{
  "image_size": 64,
  "norm": "layernorm",
  "widths": [64, 128, 192],
  "residual_init": "none"
}
Rows from block 12, named by matrix and row number. Each number is 200 + 40 x the weight over its row's rms, rounded and kept within 0 to 999. All counts start at 0. After the name is the row's rms in percent of the matrix's.
# convs0: first 3x3 conv (model.decb.0.2.convs.0.weight, 128x128x3x3), inputs 26-38, a 3x3 kernel for each
convs0.8,091,175,173,173,205,251,147,141,143,113,167,179,238,203,186,214,233,228,193,238,198,178,157,223,171,210,226,145,208,228,189,199,241,234,184,199,230,198,318,227,175,201,271,244,239,222,255,271,216,163,168,167,210,236,172,202,271,207,170,191,202,230,245,220,172,234,254,156,192,189,143,257,197,222,171,230,215,186,281,178,218,258,129,169,201,142,169,215,227,227,209,203,187,250,176,131,216,266,245,278,204,194,231,214,201,166,225,134,205,226,206,161,188,196,140,275,182,234
convs0.9,123,172,167,135,131,149,168,185,214,196,174,218,207,196,205,208,175,190,194,171,134,172,179,209,198,156,153,197,229,210,205,173,177,205,182,174,214,198,190,173,183,191,180,177,215,209,166,164,154,191,158,209,193,203,189,194,244,200,200,202,169,213,194,176,255,182,222,244,263,244,204,236,204,129,149,137,106,96,114,106,167,117,216,256,188,224,243,261,260,273,193,202,217,242,262,199,209,231,253,247,195,237,218,253,224,196,188,223,222,166,160,195,210,179,171,185,174,218
convs0.10,087,263,203,212,232,168,184,217,160,200,155,155,171,134,280,195,216,186,191,213,260,214,262,190,186,199,154,247,270,250,236,277,261,272,218,231,254,251,208,319,209,204,169,175,171,222,217,231,207,157,167,209,213,229,289,245,156,220,210,225,273,135,162,265,225,142,123,184,157,214,281,203,171,164,244,206,204,192,142,207,279,233,234,199,139,174,183,167,245,193,184,253,217,227,156,186,154,234,124,175,227,238,216,272,232,190,259,155,170,182,137,147,179,115,190,169,228,263
convs0.11,091,201,238,258,231,194,285,154,249,245,246,198,195,227,239,218,236,266,179,256,227,200,247,220,241,233,201,206,163,222,225,186,261,208,156,201,219,116,199,186,177,133,169,178,188,199,156,185,183,176,119,138,104,162,203,138,180,220,210,171,157,186,208,142,228,196,184,133,185,182,173,243,198,175,173,191,241,200,204,236,186,240,196,137,219,207,214,148,174,188,192,191,217,221,145,199,175,136,203,154,122,149,165,212,165,226,236,219,228,154,158,164,203,192,211,174,201,254
convs0.12,092,112,175,198,180,241,155,165,132,159,274,189,209,228,142,173,244,206,152,261,191,201,187,217,267,228,282,209,183,169,240,206,148,186,139,162,188,229,240,263,271,233,198,223,273,228,184,143,183,198,146,129,203,114,257,249,162,230,140,200,189,169,148,193,249,169,145,192,165,231,229,252,188,193,185,184,183,212,141,178,173,222,285,174,144,219,111,187,217,211,193,234,196,244,214,208,176,181,133,164,219,170,159,172,160,238,238,167,196,110,176,152,115,137,168,140,150,138
convs0.13,150,165,138,181,184,171,171,166,183,180,200,205,219,177,177,196,226,225,213,189,167,181,189,183,162,171,152,141,192,200,164,195,143,212,211,187,189,199,197,212,187,234,182,185,171,172,208,204,202,172,199,207,234,223,200,160,207,256,231,247,139,178,213,183,269,257,222,243,237,233,258,244,206,144,138,138,133,120,143,179,156,109,243,243,241,224,236,271,259,241,220,172,238,229,214,193,170,248,219,206,246,265,207,217,249,224,222,248,242,205,199,152,193,192,189,191,160,202
convs0.14,086,177,230,203,191,224,259,237,196,206,181,198,198,150,159,160,135,184,155,242,238,164,217,163,260,236,169,159,156,188,254,253,170,240,232,199,279,206,204,224,152,130,197,204,236,135,209,137,216,181,236,190,100,171,247,152,215,221,174,144,248,181,199,219,237,197,230,201,135,199,235,183,179,255,187,226,133,158,222,229,181,243,244,166,194,203,237,203,196,228,162,256,176,165,207,196,200,171,179,231,186,175,135,275,236,190,88,203,169,186,164,188,199,122,236,239,259,261
convs0.15,085,233,193,179,245,180,218,272,175,198,240,133,125,191,182,176,168,204,192,169,182,242,261,180,217,228,190,188,189,189,123,99,163,117,158,138,170,160,221,271,217,164,166,174,176,213,104,210,154,79,139,174,147,159,172,178,176,162,197,179,125,238,238,142,168,206,193,126,214,226,132,153,140,231,221,219,163,247,263,204,177,238,125,267,228,207,142,163,117,182,176,210,193,205,222,244,213,183,133,248,246,135,167,215,161,194,210,177,183,188,156,152,138,177,263,235,230,239
convs0.16,085,226,201,255,216,252,205,260,215,232,274,255,240,178,202,217,221,200,171,177,108,153,164,218,258,166,188,220,122,156,182,210,167,187,229,223,137,226,165,163,213,175,213,231,141,242,157,210,168,212,109,203,168,239,174,248,153,172,175,243,196,198,207,148,263,209,243,227,234,228,218,123,173,272,203,217,226,154,198,279,213,152,169,204,177,175,252,212,183,205,135,139,224,162,199,125,197,210,206,191,187,198,274,132,217,192,158,192,160,243,189,208,277,183,216,256,243,267
convs0.17,127,187,165,146,145,142,148,139,165,177,234,169,223,229,207,224,190,228,185,145,183,156,135,153,186,118,175,179,212,211,199,210,190,206,187,194,186,222,172,186,189,175,173,227,227,214,219,210,162,206,150,194,238,267,171,195,190,176,209,193,161,199,184,214,228,231,228,238,233,199,254,245,245,160,148,140,143,136,172,123,124,148,238,214,255,247,218,286,246,219,192,228,271,258,269,186,250,152,206,281,244,260,210,250,241,220,202,205,219,183,238,180,215,163,159,222,174,230
convs0.18,093,161,205,124,196,235,208,256,218,254,156,165,192,167,131,135,147,153,129,273,199,183,157,204,208,259,229,232,172,235,190,207,163,223,193,171,192,166,219,209,163,168,192,125,192,160,144,176,140,168,173,172,139,151,120,127,248,185,165,172,237,114,145,215,222,140,228,237,207,223,189,207,252,130,185,141,204,197,167,96,208,254,234,147,242,206,221,140,148,159,233,185,249,213,186,226,193,191,161,200,205,159,176,194,185,244,194,168,213,224,193,217,261,229,309,284,190,211
convs0.19,093,133,120,199,126,159,103,199,177,130,245,168,187,172,209,214,171,243,229,186,137,208,155,217,176,202,216,160,198,167,188,171,263,297,226,194,183,147,209,198,133,127,132,203,123,158,182,127,226,163,141,213,110,98,156,134,144,137,95,130,138,125,142,132,158,196,211,251,169,142,179,197,213,213,185,153,191,118,203,193,177,190,225,236,219,241,256,200,186,181,169,204,237,171,228,192,176,198,169,185,200,200,209,210,269,217,152,251,289,188,194,141,154,184,144,198,133,204
convs0.20,123,160,177,173,168,136,197,131,186,153,182,191,189,150,162,183,202,182,189,182,139,132,136,159,179,155,122,164,212,207,152,199,211,201,166,209,211,153,151,159,200,212,181,198,216,177,202,174,188,254,228,232,225,198,217,228,190,211,209,242,188,161,212,235,269,220,285,208,198,203,145,261,226,133,120,136,120,136,184,211,132,191,223,255,225,184,265,211,220,255,272,237,160,184,201,192,165,225,243,229,234,257,249,247,168,262,220,232,228,153,224,192,179,170,254,132,178,165
convs0.21,088,216,153,200,200,196,232,220,188,228,202,236,150,159,165,169,172,216,166,215,221,233,207,227,207,176,229,301,195,227,162,191,182,159,104,95,168,137,122,206,130,138,191,237,199,212,182,120,255,133,128,182,195,205,154,182,225,189,187,247,199,237,150,177,186,138,211,155,186,164,231,248,161,184,215,158,185,234,175,235,192,149,195,200,201,160,256,188,86,229,219,206,181,208,214,205,203,257,206,204,211,240,184,169,222,245,254,237,208,188,222,207,275,247,324,234,230,213
convs0.22,088,207,165,172,214,206,132,186,187,285,114,146,165,136,183,172,119,164,161,203,156,219,214,169,203,224,176,195,246,232,130,196,164,167,189,122,201,192,184,181,214,180,174,168,128,163,207,156,194,231,137,207,213,187,162,196,193,210,288,279,149,197,171,183,257,231,147,182,205,236,149,177,158,292,183,239,207,251,186,263,214,233,187,160,189,245,196,218,173,156,190,182,187,199,247,222,154,157,201,146,234,171,166,169,200,193,99,170,197,178,198,220,219,193,164,277,255,195
convs0.23,087,194,180,237,284,246,234,232,212,177,187,131,100,153,153,108,145,190,136,205,200,173,201,175,167,243,183,248,290,251,246,235,231,218,168,273,283,165,120,150,131,167,203,199,133,204,237,228,226,211,195,200,204,202,136,202,200,214,184,201,230,169,260,238,273,196,171,205,186,159,181,216,149,219,239,269,287,204,207,193,273,195,242,151,154,231,185,228,170,191,188,188,198,245,194,191,266,236,214,239,234,163,167,215,225,180,191,204,224,218,251,245,266,297,213,221,185,234
convs0.24,082,209,214,200,221,161,285,178,206,196,161,166,136,263,152,208,194,144,184,240,234,288,198,195,170,162,214,209,259,239,204,282,200,216,239,212,198,161,150,164,211,267,211,208,162,178,127,169,155,199,154,211,187,221,175,216,283,200,177,163,189,175,130,178,163,206,197,159,214,231,155,123,161,225,208,187,246,269,224,137,240,111,141,230,186,155,223,195,165,161,162,170,166,204,188,194,211,199,226,192,240,131,153,206,228,133,163,184,194,227,235,187,267,224,211,286,250,166
convs0.25,087,221,142,259,201,213,225,193,228,163,224,255,166,286,217,214,244,200,236,123,142,183,166,174,219,202,141,198,239,255,238,184,154,143,299,168,238,166,236,253,246,184,184,193,239,227,241,287,218,203,193,231,307,165,220,215,273,220,185,199,241,236,262,232,265,245,184,160,155,179,172,206,165,228,241,209,201,280,228,253,270,169,172,178,207,162,174,170,204,214,137,213,246,223,232,189,202,243,223,232,220,247,261,210,153,137,261,191,233,254,164,163,193,195,184,174,166,224
convs0.26,088,293,253,213,175,209,262,207,243,137,170,219,225,100,181,227,186,198,177,279,244,180,202,225,254,173,186,266,189,180,172,225,174,194,145,208,156,152,192,157,189,244,267,197,198,131,153,164,177,258,233,159,169,159,136,174,172,263,314,187,283,226,190,237,138,178,264,198,136,204,192,275,183,283,227,215,198,250,171,263,183,237,241,216,198,174,121,167,204,170,155,117,166,129,146,230,158,194,224,183,192,216,211,164,175,221,159,190,237,227,157,203,237,185,279,209,173,215
convs0.27,089,137,126,126,121,168,148,169,251,131,183,124,122,196,187,183,147,231,264,204,187,214,246,222,120,256,164,148,169,204,205,164,190,223,265,216,267,223,201,109,190,199,245,182,232,232,247,154,259,228,201,179,226,241,270,207,257,139,141,181,145,177,215,231,195,117,156,202,189,205,222,164,184,217,192,203,216,164,170,153,126,204,246,114,149,231,241,132,154,213,259,165,235,225,204,176,174,208,166,84,189,225,208,199,154,224,159,192,214,204,196,236,214,241,177,204,163,204
convs0.28,085,164,189,138,207,193,110,241,223,145,174,171,223,215,253,243,186,185,201,169,247,223,251,229,190,253,193,260,188,144,185,171,168,239,221,221,206,180,196,240,234,184,256,188,259,269,203,216,258,210,179,194,211,198,234,197,206,239,212,150,206,329,250,243,128,219,194,251,147,236,211,179,266,154,294,251,198,186,217,260,122,180,202,153,244,204,152,185,202,215,144,255,197,185,166,181,132,164,238,184,243,181,203,273,188,258,164,187,286,258,269,307,234,245,254,256,199,220
convs0.29,088,207,236,258,165,165,238,279,190,166,186,116,138,212,283,186,211,181,224,209,203,207,192,120,212,231,164,177,191,196,175,123,173,187,159,173,182,196,258,145,191,240,183,200,185,239,268,169,141,224,238,207,213,166,199,148,209,191,200,198,211,149,221,223,213,219,185,146,148,215,186,170,233,211,299,198,205,226,170,196,234,259,254,243,116,255,226,201,128,201,225,149,213,196,168,225,204,179,183,192,181,77,162,139,217,264,188,134,234,226,237,197,234,291,288,252,263,259
convs0.30,082,309,185,264,234,161,205,176,147,204,236,190,192,257,146,212,227,218,211,202,207,210,156,243,266,278,198,267,177,154,221,161,260,203,186,171,193,186,221,253,197,174,233,200,151,194,130,143,196,188,249,224,253,225,180,200,203,182,234,169,227,248,190,181,195,152,170,216,211,237,239,183,207,291,266,263,215,139,223,162,186,194,176,138,182,262,195,158,160,263,200,196,209,202,215,197,165,256,220,174,223,202,187,211,305,242,195,193,271,255,198,222,184,200,222,181,242,315
convs0.31,088,218,194,177,194,219,261,245,184,255,208,192,137,182,176,213,170,106,153,195,222,286,127,178,223,239,243,255,176,228,236,322,238,261,226,155,258,216,198,144,241,119,165,136,78,161,167,141,124,182,158,115,155,140,128,156,142,270,197,213,169,241,235,176,187,156,166,242,175,136,163,274,126,231,180,203,222,203,256,159,207,99,153,213,131,214,201,171,189,162,193,184,185,186,150,226,162,150,238,220,270,195,200,187,138,98,230,158,159,128,158,145,192,234,190,158,177,195
convs0.32,090,193,259,222,262,255,306,239,222,347,141,155,177,207,148,213,115,193,201,220,183,234,168,132,132,211,240,208,295,224,137,243,208,153,204,186,221,138,224,172,125,140,163,200,175,226,191,249,213,153,152,183,215,212,194,222,234,215,239,156,190,231,211,186,236,229,241,143,194,219,134,178,130,209,157,226,175,112,253,228,247,240,216,231,157,212,223,225,138,202,147,215,217,282,238,194,264,165,196,179,183,222,194,169,246,226,190,207,197,171,133,115,117,240,200,236,156,241
convs0.33,086,197,218,150,216,204,218,216,265,191,178,231,195,288,214,171,190,250,216,236,173,218,155,163,175,238,193,205,204,193,171,212,214,165,121,187,224,179,194,222,270,191,207,232,192,242,212,210,260,241,235,136,211,208,268,181,184,147,210,154,210,130,117,186,135,225,223,217,250,218,244,205,103,197,220,197,198,191,148,246,221,168,184,268,206,227,212,244,189,187,148,210,239,159,205,216,189,161,165,158,160,251,170,193,316,138,229,150,156,229,194,158,126,257,184,202,263,262
convs0.34,103,97,137,145,196,145,128,152,178,186,257,211,247,204,181,231,239,233,246,171,160,241,139,174,234,175,187,186,185,136,135,180,165,179,171,186,191,216,256,238,237,196,237,304,244,249,176,234,189,225,208,230,267,201,145,174,143,116,178,164,170,140,177,157,141,246,256,207,168,190,193,170,194,241,190,225,240,222,237,163,208,223,191,150,152,220,172,150,162,210,197,229,246,209,181,231,232,199,220,184,181,176,240,218,187,196,178,230,221,172,177,117,137,204,142,105,181,146
convs0.35,081,216,237,223,103,197,167,206,235,243,273,216,246,179,252,273,225,150,227,240,198,223,253,175,232,207,203,163,213,165,209,124,223,194,180,216,95,251,221,179,157,205,198,230,183,199,223,251,185,226,218,186,153,146,175,206,185,206,171,156,273,193,245,123,264,185,205,251,196,243,221,132,186,214,258,205,201,242,221,221,294,237,178,215,193,239,101,111,172,196,239,174,153,270,172,155,220,170,242,195,171,152,180,237,222,141,137,226,171,167,272,218,154,149,189,229,248,216
convs0.36,089,116,135,136,152,167,144,150,152,149,268,234,250,222,285,259,214,270,243,263,173,182,174,201,229,167,253,160,139,248,149,179,173,206,145,198,202,296,231,213,224,252,234,261,241,167,200,175,258,222,149,205,196,230,236,175,169,148,187,185,140,139,194,131,161,194,180,230,203,174,164,184,235,224,216,136,202,161,197,259,231,234,218,193,183,177,237,168,165,148,189,204,242,212,163,242,206,198,255,242,196,222,224,142,155,186,216,178,227,191,177,203,232,216,186,245,194,202
convs0.37,085,231,233,201,154,129,215,282,198,290,124,230,197,234,214,227,221,174,203,188,173,228,238,299,200,194,185,211,162,152,180,200,183,121,203,171,56,214,166,148,204,229,163,213,181,192,136,170,200,218,164,219,171,166,165,162,131,215,205,179,183,182,154,133,156,208,198,181,152,164,207,172,176,184,224,211,223,207,211,119,218,231,137,190,185,232,202,229,275,232,175,147,214,236,154,176,287,260,240,175,125,250,214,167,210,226,194,210,150,257,199,244,153,231,184,168,165,149
convs0.38,081,205,227,186,193,165,234,223,201,165,168,169,179,248,178,137,187,228,162,277,156,186,182,135,130,195,243,138,233,231,239,234,156,130,199,158,227,164,221,162,180,154,234,196,210,299,197,192,132,176,160,184,215,175,141,221,206,263,140,224,166,219,217,212,266,260,238,174,205,232,187,184,223,180,236,221,190,191,193,299,254,248,254,208,152,177,266,219,177,255,191,175,217,258,257,174,232,213,232,225,199,159,247,171,195,237,206,220,208,306,221,206,190,173,309,192,240,224
convs0.39,094,198,225,135,139,153,211,152,219,180,283,251,247,242,264,277,270,184,263,224,201,163,214,146,233,192,220,193,151,166,183,112,188,205,191,99,171,207,210,251,235,195,199,276,160,181,243,172,271,200,218,202,237,213,263,100,95,210,87,164,87,146,176,225,167,208,210,209,174,188,119,174,169,239,225,221,273,154,243,262,282,204,190,171,205,210,189,166,218,204,190,178,158,177,254,195,158,214,226,217,140,141,252,191,184,201,125,214,170,198,163,194,224,222,171,240,190,195
convs0.40,342,183,165,181,177,162,185,174,177,203,183,180,161,178,168,197,196,177,187,160,161,159,149,177,157,166,155,154,187,200,184,184,188,174,203,185,178,182,198,181,182,187,185,185,162,175,194,193,181,180,169,184,181,183,181,194,202,208,220,213,191,197,202,210,242,254,249,253,240,252,255,241,243,136,142,123,126,133,135,135,133,130,243,245,222,245,256,226,239,262,229,241,229,228,231,243,239,239,254,245,249,217,235,229,244,244,227,242,226,183,211,202,181,193,205,194,180,197
convs0.41,092,149,219,209,238,119,191,196,182,168,250,271,245,234,286,199,174,245,206,224,181,213,238,242,156,233,222,220,194,162,195,198,197,147,190,207,205,247,290,239,267,301,217,281,277,174,225,278,184,258,298,222,196,279,200,130,176,228,260,238,206,158,189,192,234,182,233,233,142,152,217,186,214,307,202,172,240,216,260,215,117,212,189,152,183,89,196,182,200,197,261,155,208,176,218,197,218,171,232,201,197,192,183,202,213,233,197,191,207,138,144,201,161,100,205,159,207,228
convs0.42,098,239,235,239,201,181,176,121,192,139,226,229,219,232,234,274,252,194,246,276,228,223,191,217,215,250,257,289,259,206,168,252,182,229,233,251,174,195,270,251,207,225,251,205,196,247,202,261,233,266,252,270,253,242,213,139,142,166,209,146,232,225,176,165,206,165,224,167,182,175,159,219,166,282,250,240,252,196,239,220,190,236,144,198,208,180,190,193,222,199,204,177,187,224,233,181,222,207,213,224,150,231,139,163,226,223,198,205,177,229,179,170,189,208,161,232,232,208
convs0.43,087,188,126,173,191,208,206,151,253,156,141,178,209,251,287,218,245,229,213,156,208,106,189,244,121,167,188,233,226,122,246,151,150,199,196,158,212,257,224,205,209,198,192,219,192,197,194,154,247,252,142,168,159,154,200,168,192,157,221,172,200,152,178,222,192,219,139,183,225,200,218,178,179,220,256,213,253,207,210,186,236,222,193,206,198,249,203,202,143,173,174,145,180,202,183,255,100,239,206,163,228,184,220,141,223,201,171,188,201,240,213,222,221,226,229,168,208,243
convs0.44,084,194,152,146,145,233,244,214,198,135,147,182,186,182,195,270,157,226,190,235,250,247,166,186,242,191,203,196,227,120,251,131,164,216,151,227,222,239,181,153,239,121,193,79,171,184,203,200,212,149,167,186,255,157,236,203,205,164,249,203,202,225,229,181,195,215,147,147,216,175,162,184,194,236,157,222,169,244,219,202,180,113,163,178,191,226,234,210,113,235,202,198,121,225,237,205,184,199,136,253,157,162,167,243,266,64,175,189,201,238,158,315,227,265,224,227,209,248
convs0.45,087,249,246,251,199,301,270,230,212,221,199,159,244,200,152,207,267,258,236,218,182,169,184,252,223,215,139,249,131,249,177,189,200,199,188,224,201,249,203,296,270,234,227,177,221,195,222,220,233,193,245,173,185,170,231,170,280,339,256,220,159,216,236,142,174,210,100,175,199,154,136,176,193,156,247,236,200,261,257,215,249,209,175,209,212,197,280,184,167,219,215,255,207,132,195,245,170,197,179,146,175,92,135,143,169,172,209,212,153,198,189,168,220,220,146,212,215,213
convs0.46,123,171,215,159,172,161,162,160,178,172,224,216,186,146,193,236,190,206,153,175,184,221,172,153,181,192,137,156,199,191,188,153,147,167,199,251,166,207,200,210,186,193,147,197,212,185,231,192,249,216,213,247,242,212,215,219,246,192,219,165,232,217,217,201,242,238,278,220,215,258,227,197,193,145,170,126,176,180,191,172,224,178,263,196,234,248,236,201,218,235,246,223,254,201,218,227,221,197,223,236,238,217,227,213,226,233,212,228,184,185,234,187,212,233,199,222,177,193
convs0.47,100,174,163,186,153,203,159,119,91,203,190,263,210,171,218,216,220,212,124,230,266,191,198,239,212,230,188,243,245,223,226,208,184,203,269,205,157,204,238,225,201,173,215,184,202,184,252,286,291,320,291,255,282,280,296,217,178,150,256,189,215,203,163,175,185,196,190,175,130,192,206,166,195,230,226,217,239,184,227,215,217,259,183,179,230,174,249,125,131,153,207,178,177,219,254,195,197,207,180,258,184,182,111,171,145,255,208,180,222,186,178,168,158,151,137,178,164,168
convs0.48,093,138,187,177,149,201,199,165,206,195,151,264,265,206,318,169,229,223,222,165,234,168,201,207,250,151,240,205,158,221,190,78,153,127,146,217,205,202,208,210,243,169,249,208,183,199,201,218,250,239,217,247,304,227,253,190,218,149,233,229,243,213,215,170,162,202,240,149,181,177,228,136,219,198,222,168,192,173,224,202,191,196,193,171,257,162,124,181,229,216,181,165,228,235,157,229,159,154,197,158,184,200,196,209,227,135,106,152,101,284,186,117,213,198,199,200,169,179
convs0.49,088,165,122,145,244,194,263,176,253,223,261,217,220,131,185,212,225,92,179,130,187,165,182,177,170,193,209,227,196,206,211,151,110,157,255,115,215,145,151,257,190,153,173,208,184,290,180,150,180,201,151,121,191,164,189,223,237,237,195,180,167,203,227,178,205,123,170,234,181,221,129,161,151,284,175,214,200,210,169,219,127,230,101,177,171,204,195,224,189,149,230,102,172,208,172,272,193,223,185,163,141,244,172,188,231,194,208,224,187,219,235,220,261,276,147,173,189,220
convs0.50,266,181,172,196,168,196,160,170,160,181,166,208,209,199,182,177,183,190,203,150,196,191,155,159,176,157,170,192,192,155,178,176,171,170,197,189,190,189,204,198,178,179,183,170,188,189,181,193,184,199,187,163,195,202,188,187,196,211,211,221,195,208,215,217,225,261,244,245,253,254,245,269,240,143,98,130,109,120,123,129,123,128,225,231,228,239,230,236,240,238,247,231,247,228,236,252,242,246,230,232,241,226,211,241,220,240,229,237,238,210,189,189,183,170,182,179,211,189
convs0.51,092,178,205,151,210,215,188,190,238,220,122,220,214,160,202,125,191,146,225,190,208,182,246,227,229,245,209,233,205,215,188,205,177,207,183,272,175,171,158,153,75,133,116,98,184,167,191,183,149,121,171,179,208,191,183,245,231,231,156,201,182,245,157,159,187,135,223,217,143,147,149,121,221,195,191,74,239,178,228,175,162,169,146,183,235,123,247,198,180,123,189,274,122,187,145,186,201,228,216,193,158,160,237,127,146,213,203,217,169,287,241,206,271,216,190,240,206,193
convs0.52,087,192,217,172,189,184,258,162,187,178,160,217,179,229,241,177,247,195,183,227,234,219,199,161,175,198,166,216,211,209,190,242,257,234,228,192,208,201,242,266,247,134,272,192,210,198,202,296,146,243,218,154,238,219,232,193,203,243,207,261,201,217,175,201,137,160,190,216,138,152,181,190,154,266,215,224,226,156,183,202,224,286,150,228,212,170,154,222,164,214,229,186,167,242,148,222,225,194,181,168,164,170,170,223,169,217,198,160,215,258,163,215,199,241,160,198,135,159
convs0.53,092,330,278,239,197,224,225,178,241,207,185,214,236,223,238,257,169,174,226,180,235,173,212,174,220,217,193,233,237,156,252,179,261,236,239,258,241,245,182,249,200,248,230,253,250,309,273,249,251,196,279,220,245,265,292,227,229,229,174,178,209,292,343,230,181,188,172,215,170,155,170,194,228,196,217,243,201,172,245,140,243,237,163,120,154,260,189,180,181,152,259,211,192,237,173,175,193,227,217,192,204,213,252,157,215,169,223,229,207,216,224,222,177,255,200,193,184,181
convs0.54,086,212,246,184,197,210,249,216,303,319,266,251,135,195,206,167,237,208,184,231,153,106,194,180,199,216,188,189,139,184,153,196,223,181,183,174,182,239,234,225,224,193,220,264,234,175,217,220,205,201,231,183,268,170,171,241,207,248,238,208,241,243,248,198,208,204,264,235,173,214,198,182,191,177,189,233,248,167,248,164,123,200,202,189,190,176,160,182,211,211,121,139,237,252,240,185,152,162,189,262,216,194,163,220,195,256,244,203,231,229,168,208,166,219,180,171,238,161
convs0.55,088,300,223,207,253,174,232,249,191,241,189,124,210,215,225,174,159,222,144,188,222,194,179,222,200,202,234,195,220,255,206,176,229,227,251,137,163,239,223,245,257,184,212,147,183,175,236,145,214,240,264,193,189,221,160,226,217,271,188,194,281,167,217,196,174,187,142,137,174,175,224,239,252,198,176,158,170,160,187,163,238,204,195,173,185,208,165,157,232,146,209,256,197,157,158,212,156,232,191,158,155,175,203,256,194,180,238,194,216,220,191,173,155,132,160,157,168,211
convs0.56,086,169,204,193,164,260,207,193,208,249,203,195,207,242,237,208,175,213,166,228,198,166,205,239,191,269,191,186,169,253,203,157,188,224,235,172,231,189,105,120,272,156,131,155,149,179,202,163,172,222,195,234,244,192,187,232,251,174,109,202,164,157,206,167,172,195,165,212,118,214,258,147,170,256,162,230,302,141,193,196,162,214,165,185,186,193,132,109,151,162,217,222,207,148,157,193,199,224,225,183,144,117,273,164,124,201,267,136,174,210,260,187,276,167,216,130,162,196
convs0.57,082,228,100,194,129,122,210,249,209,195,268,164,196,247,125,284,176,208,159,112,141,142,184,218,141,216,220,203,234,199,180,202,187,268,226,177,207,164,207,201,183,237,191,168,223,153,258,227,184,203,186,147,253,166,194,148,196,168,173,175,216,176,116,156,182,257,183,331,234,134,177,207,218,272,236,183,192,150,239,237,248,200,249,261,222,189,237,237,252,199,172,218,242,189,220,259,129,176,173,168,239,249,200,128,205,228,140,245,168,173,204,218,161,258,183,180,146,193
convs0.58,082,220,198,202,185,254,161,289,241,241,242,226,215,231,205,131,188,241,185,176,207,206,177,200,187,235,223,252,212,228,196,238,205,187,260,239,238,204,182,232,122,124,251,201,215,161,189,177,193,154,155,194,180,247,237,188,275,128,138,215,140,206,205,209,185,143,201,110,198,230,175,224,151,205,196,167,148,197,216,224,178,254,214,208,191,188,173,173,216,208,203,269,187,272,239,215,150,211,144,194,187,165,228,205,212,201,104,204,238,96,195,211,195,143,219,252,258,187
convs0.113,084,126,174,106,229,198,250,141,164,153,222,132,226,238,204,139,130,192,131,117,228,195,221,166,262,175,156,250,301,269,319,225,250,294,293,175,254,214,177,193,253,140,275,180,233,179,113,185,115,194,248,218,244,87,205,243,184,259,199,156,219,205,205,214,216,154,142,168,218,228,198,272,209,250,189,276,205,236,313,203,172,220,186,194,183,230,216,205,242,282,204,175,173,225,187,204,253,251,263,177,149,215,211,126,185,230,277,247,204,160,181,216,206,164,178,207,215,133
convs0.114,097,197,160,144,173,162,220,142,188,191,236,185,210,320,196,270,241,287,207,165,183,156,162,119,213,178,181,144,217,248,293,290,238,259,333,224,197,262,213,214,185,253,220,212,283,224,222,199,246,223,194,238,227,206,254,135,207,153,166,186,212,178,190,198,185,236,212,201,169,150,235,218,249,221,222,251,287,173,165,223,266,207,205,214,199,174,190,156,230,194,223,213,236,188,253,293,224,238,225,189,185,226,207,154,231,209,247,208,205,245,217,166,229,252,219,257,280,222
convs0.115,088,163,223,179,178,195,208,176,204,284,132,174,185,180,207,238,219,142,201,161,207,162,222,204,228,248,169,155,103,215,188,211,223,188,280,176,174,188,218,199,241,259,178,172,182,235,203,153,221,236,226,230,260,246,310,278,240,173,205,204,183,227,191,238,145,227,145,195,181,161,200,238,173,186,148,183,225,234,142,219,196,205,171,185,220,206,241,196,254,234,167,187,216,205,220,142,182,176,133,253,255,158,191,175,220,208,255,198,199,210,256,264,268,219,297,206,177,200
convs0.116,086,198,266,259,297,243,155,236,191,297,252,202,246,182,193,144,220,235,223,268,212,186,226,199,190,185,231,200,225,203,176,227,166,185,235,223,193,183,223,159,136,198,245,180,183,255,199,168,155,198,182,253,176,132,264,226,164,181,116,150,163,178,248,167,174,208,151,160,251,190,176,176,226,139,232,192,189,186,232,236,316,210,231,235,194,180,208,229,176,180,178,130,237,173,152,148,218,206,206,229,241,210,198,170,259,184,132,134,161,213,238,227,222,251,247,239,210,212
convs0.117,082,114,207,166,212,204,191,115,157,138,274,295,214,216,256,220,210,256,290,177,130,191,178,175,178,191,193,186,210,166,233,230,127,237,190,232,152,226,159,177,253,152,169,254,230,180,203,289,176,253,184,210,203,164,211,251,192,225,281,192,249,240,228,235,208,250,168,156,226,135,229,204,180,221,132,259,262,242,315,282,232,232,150,192,141,179,185,214,260,235,178,145,152,191,178,236,285,183,281,210,249,182,211,175,250,192,257,203,186,218,135,222,195,186,208,183,247,157
convs0.118,087,241,240,263,197,284,235,290,295,226,176,177,198,217,171,215,223,199,223,240,279,210,248,191,236,228,187,195,117,197,183,216,209,213,220,238,174,246,215,181,210,193,228,204,250,174,239,228,225,209,157,174,207,212,201,175,251,217,157,256,136,175,225,242,205,177,213,189,259,188,224,215,197,237,233,194,263,238,225,237,179,180,210,272,187,157,214,237,137,184,234,213,177,155,177,255,153,159,233,198,197,209,189,202,152,254,133,194,207,183,247,165,202,137,263,211,233,243
convs0.119,089,302,263,299,189,253,238,274,214,201,262,141,210,257,229,160,242,204,167,203,230,192,133,242,227,262,222,235,199,245,262,151,200,138,243,208,258,160,195,197,153,130,235,193,231,174,144,175,234,204,194,208,248,113,190,236,212,189,238,261,323,212,220,226,182,242,194,180,170,237,162,168,274,248,204,225,264,135,224,244,191,180,203,172,244,132,183,156,241,218,215,150,167,121,201,143,157,248,205,105,150,188,211,222,158,142,204,207,203,219,250,296,185,223,254,230,265,212
convs0.120,088,231,267,308,243,224,275,287,190,247,258,185,255,280,110,133,203,168,191,193,239,231,109,218,286,224,160,255,204,123,220,241,217,219,193,173,168,189,134,219,237,196,217,197,190,236,124,206,157,141,195,181,56,105,155,202,211,155,224,221,152,141,269,182,176,243,155,162,255,210,261,201,173,184,209,187,247,214,167,277,183,186,178,233,242,152,283,223,152,185,209,163,171,137,143,201,146,230,210,243,230,223,170,210,231,149,172,129,175,285,263,284,288,233,250,186,195,223
convs0.121,170,176,155,126,167,209,186,146,124,167,192,153,172,148,164,210,198,196,152,184,151,172,186,169,163,145,164,134,169,206,198,167,206,151,196,208,190,157,173,191,189,195,208,169,152,193,164,189,189,215,212,168,192,185,183,218,221,214,228,232,189,200,200,203,249,227,218,260,245,249,265,257,243,130,132,144,136,132,123,147,113,150,241,247,243,243,235,239,229,258,255,265,241,248,238,240,220,230,238,240,256,216,224,232,250,222,231,226,234,213,171,166,162,180,201,220,196,189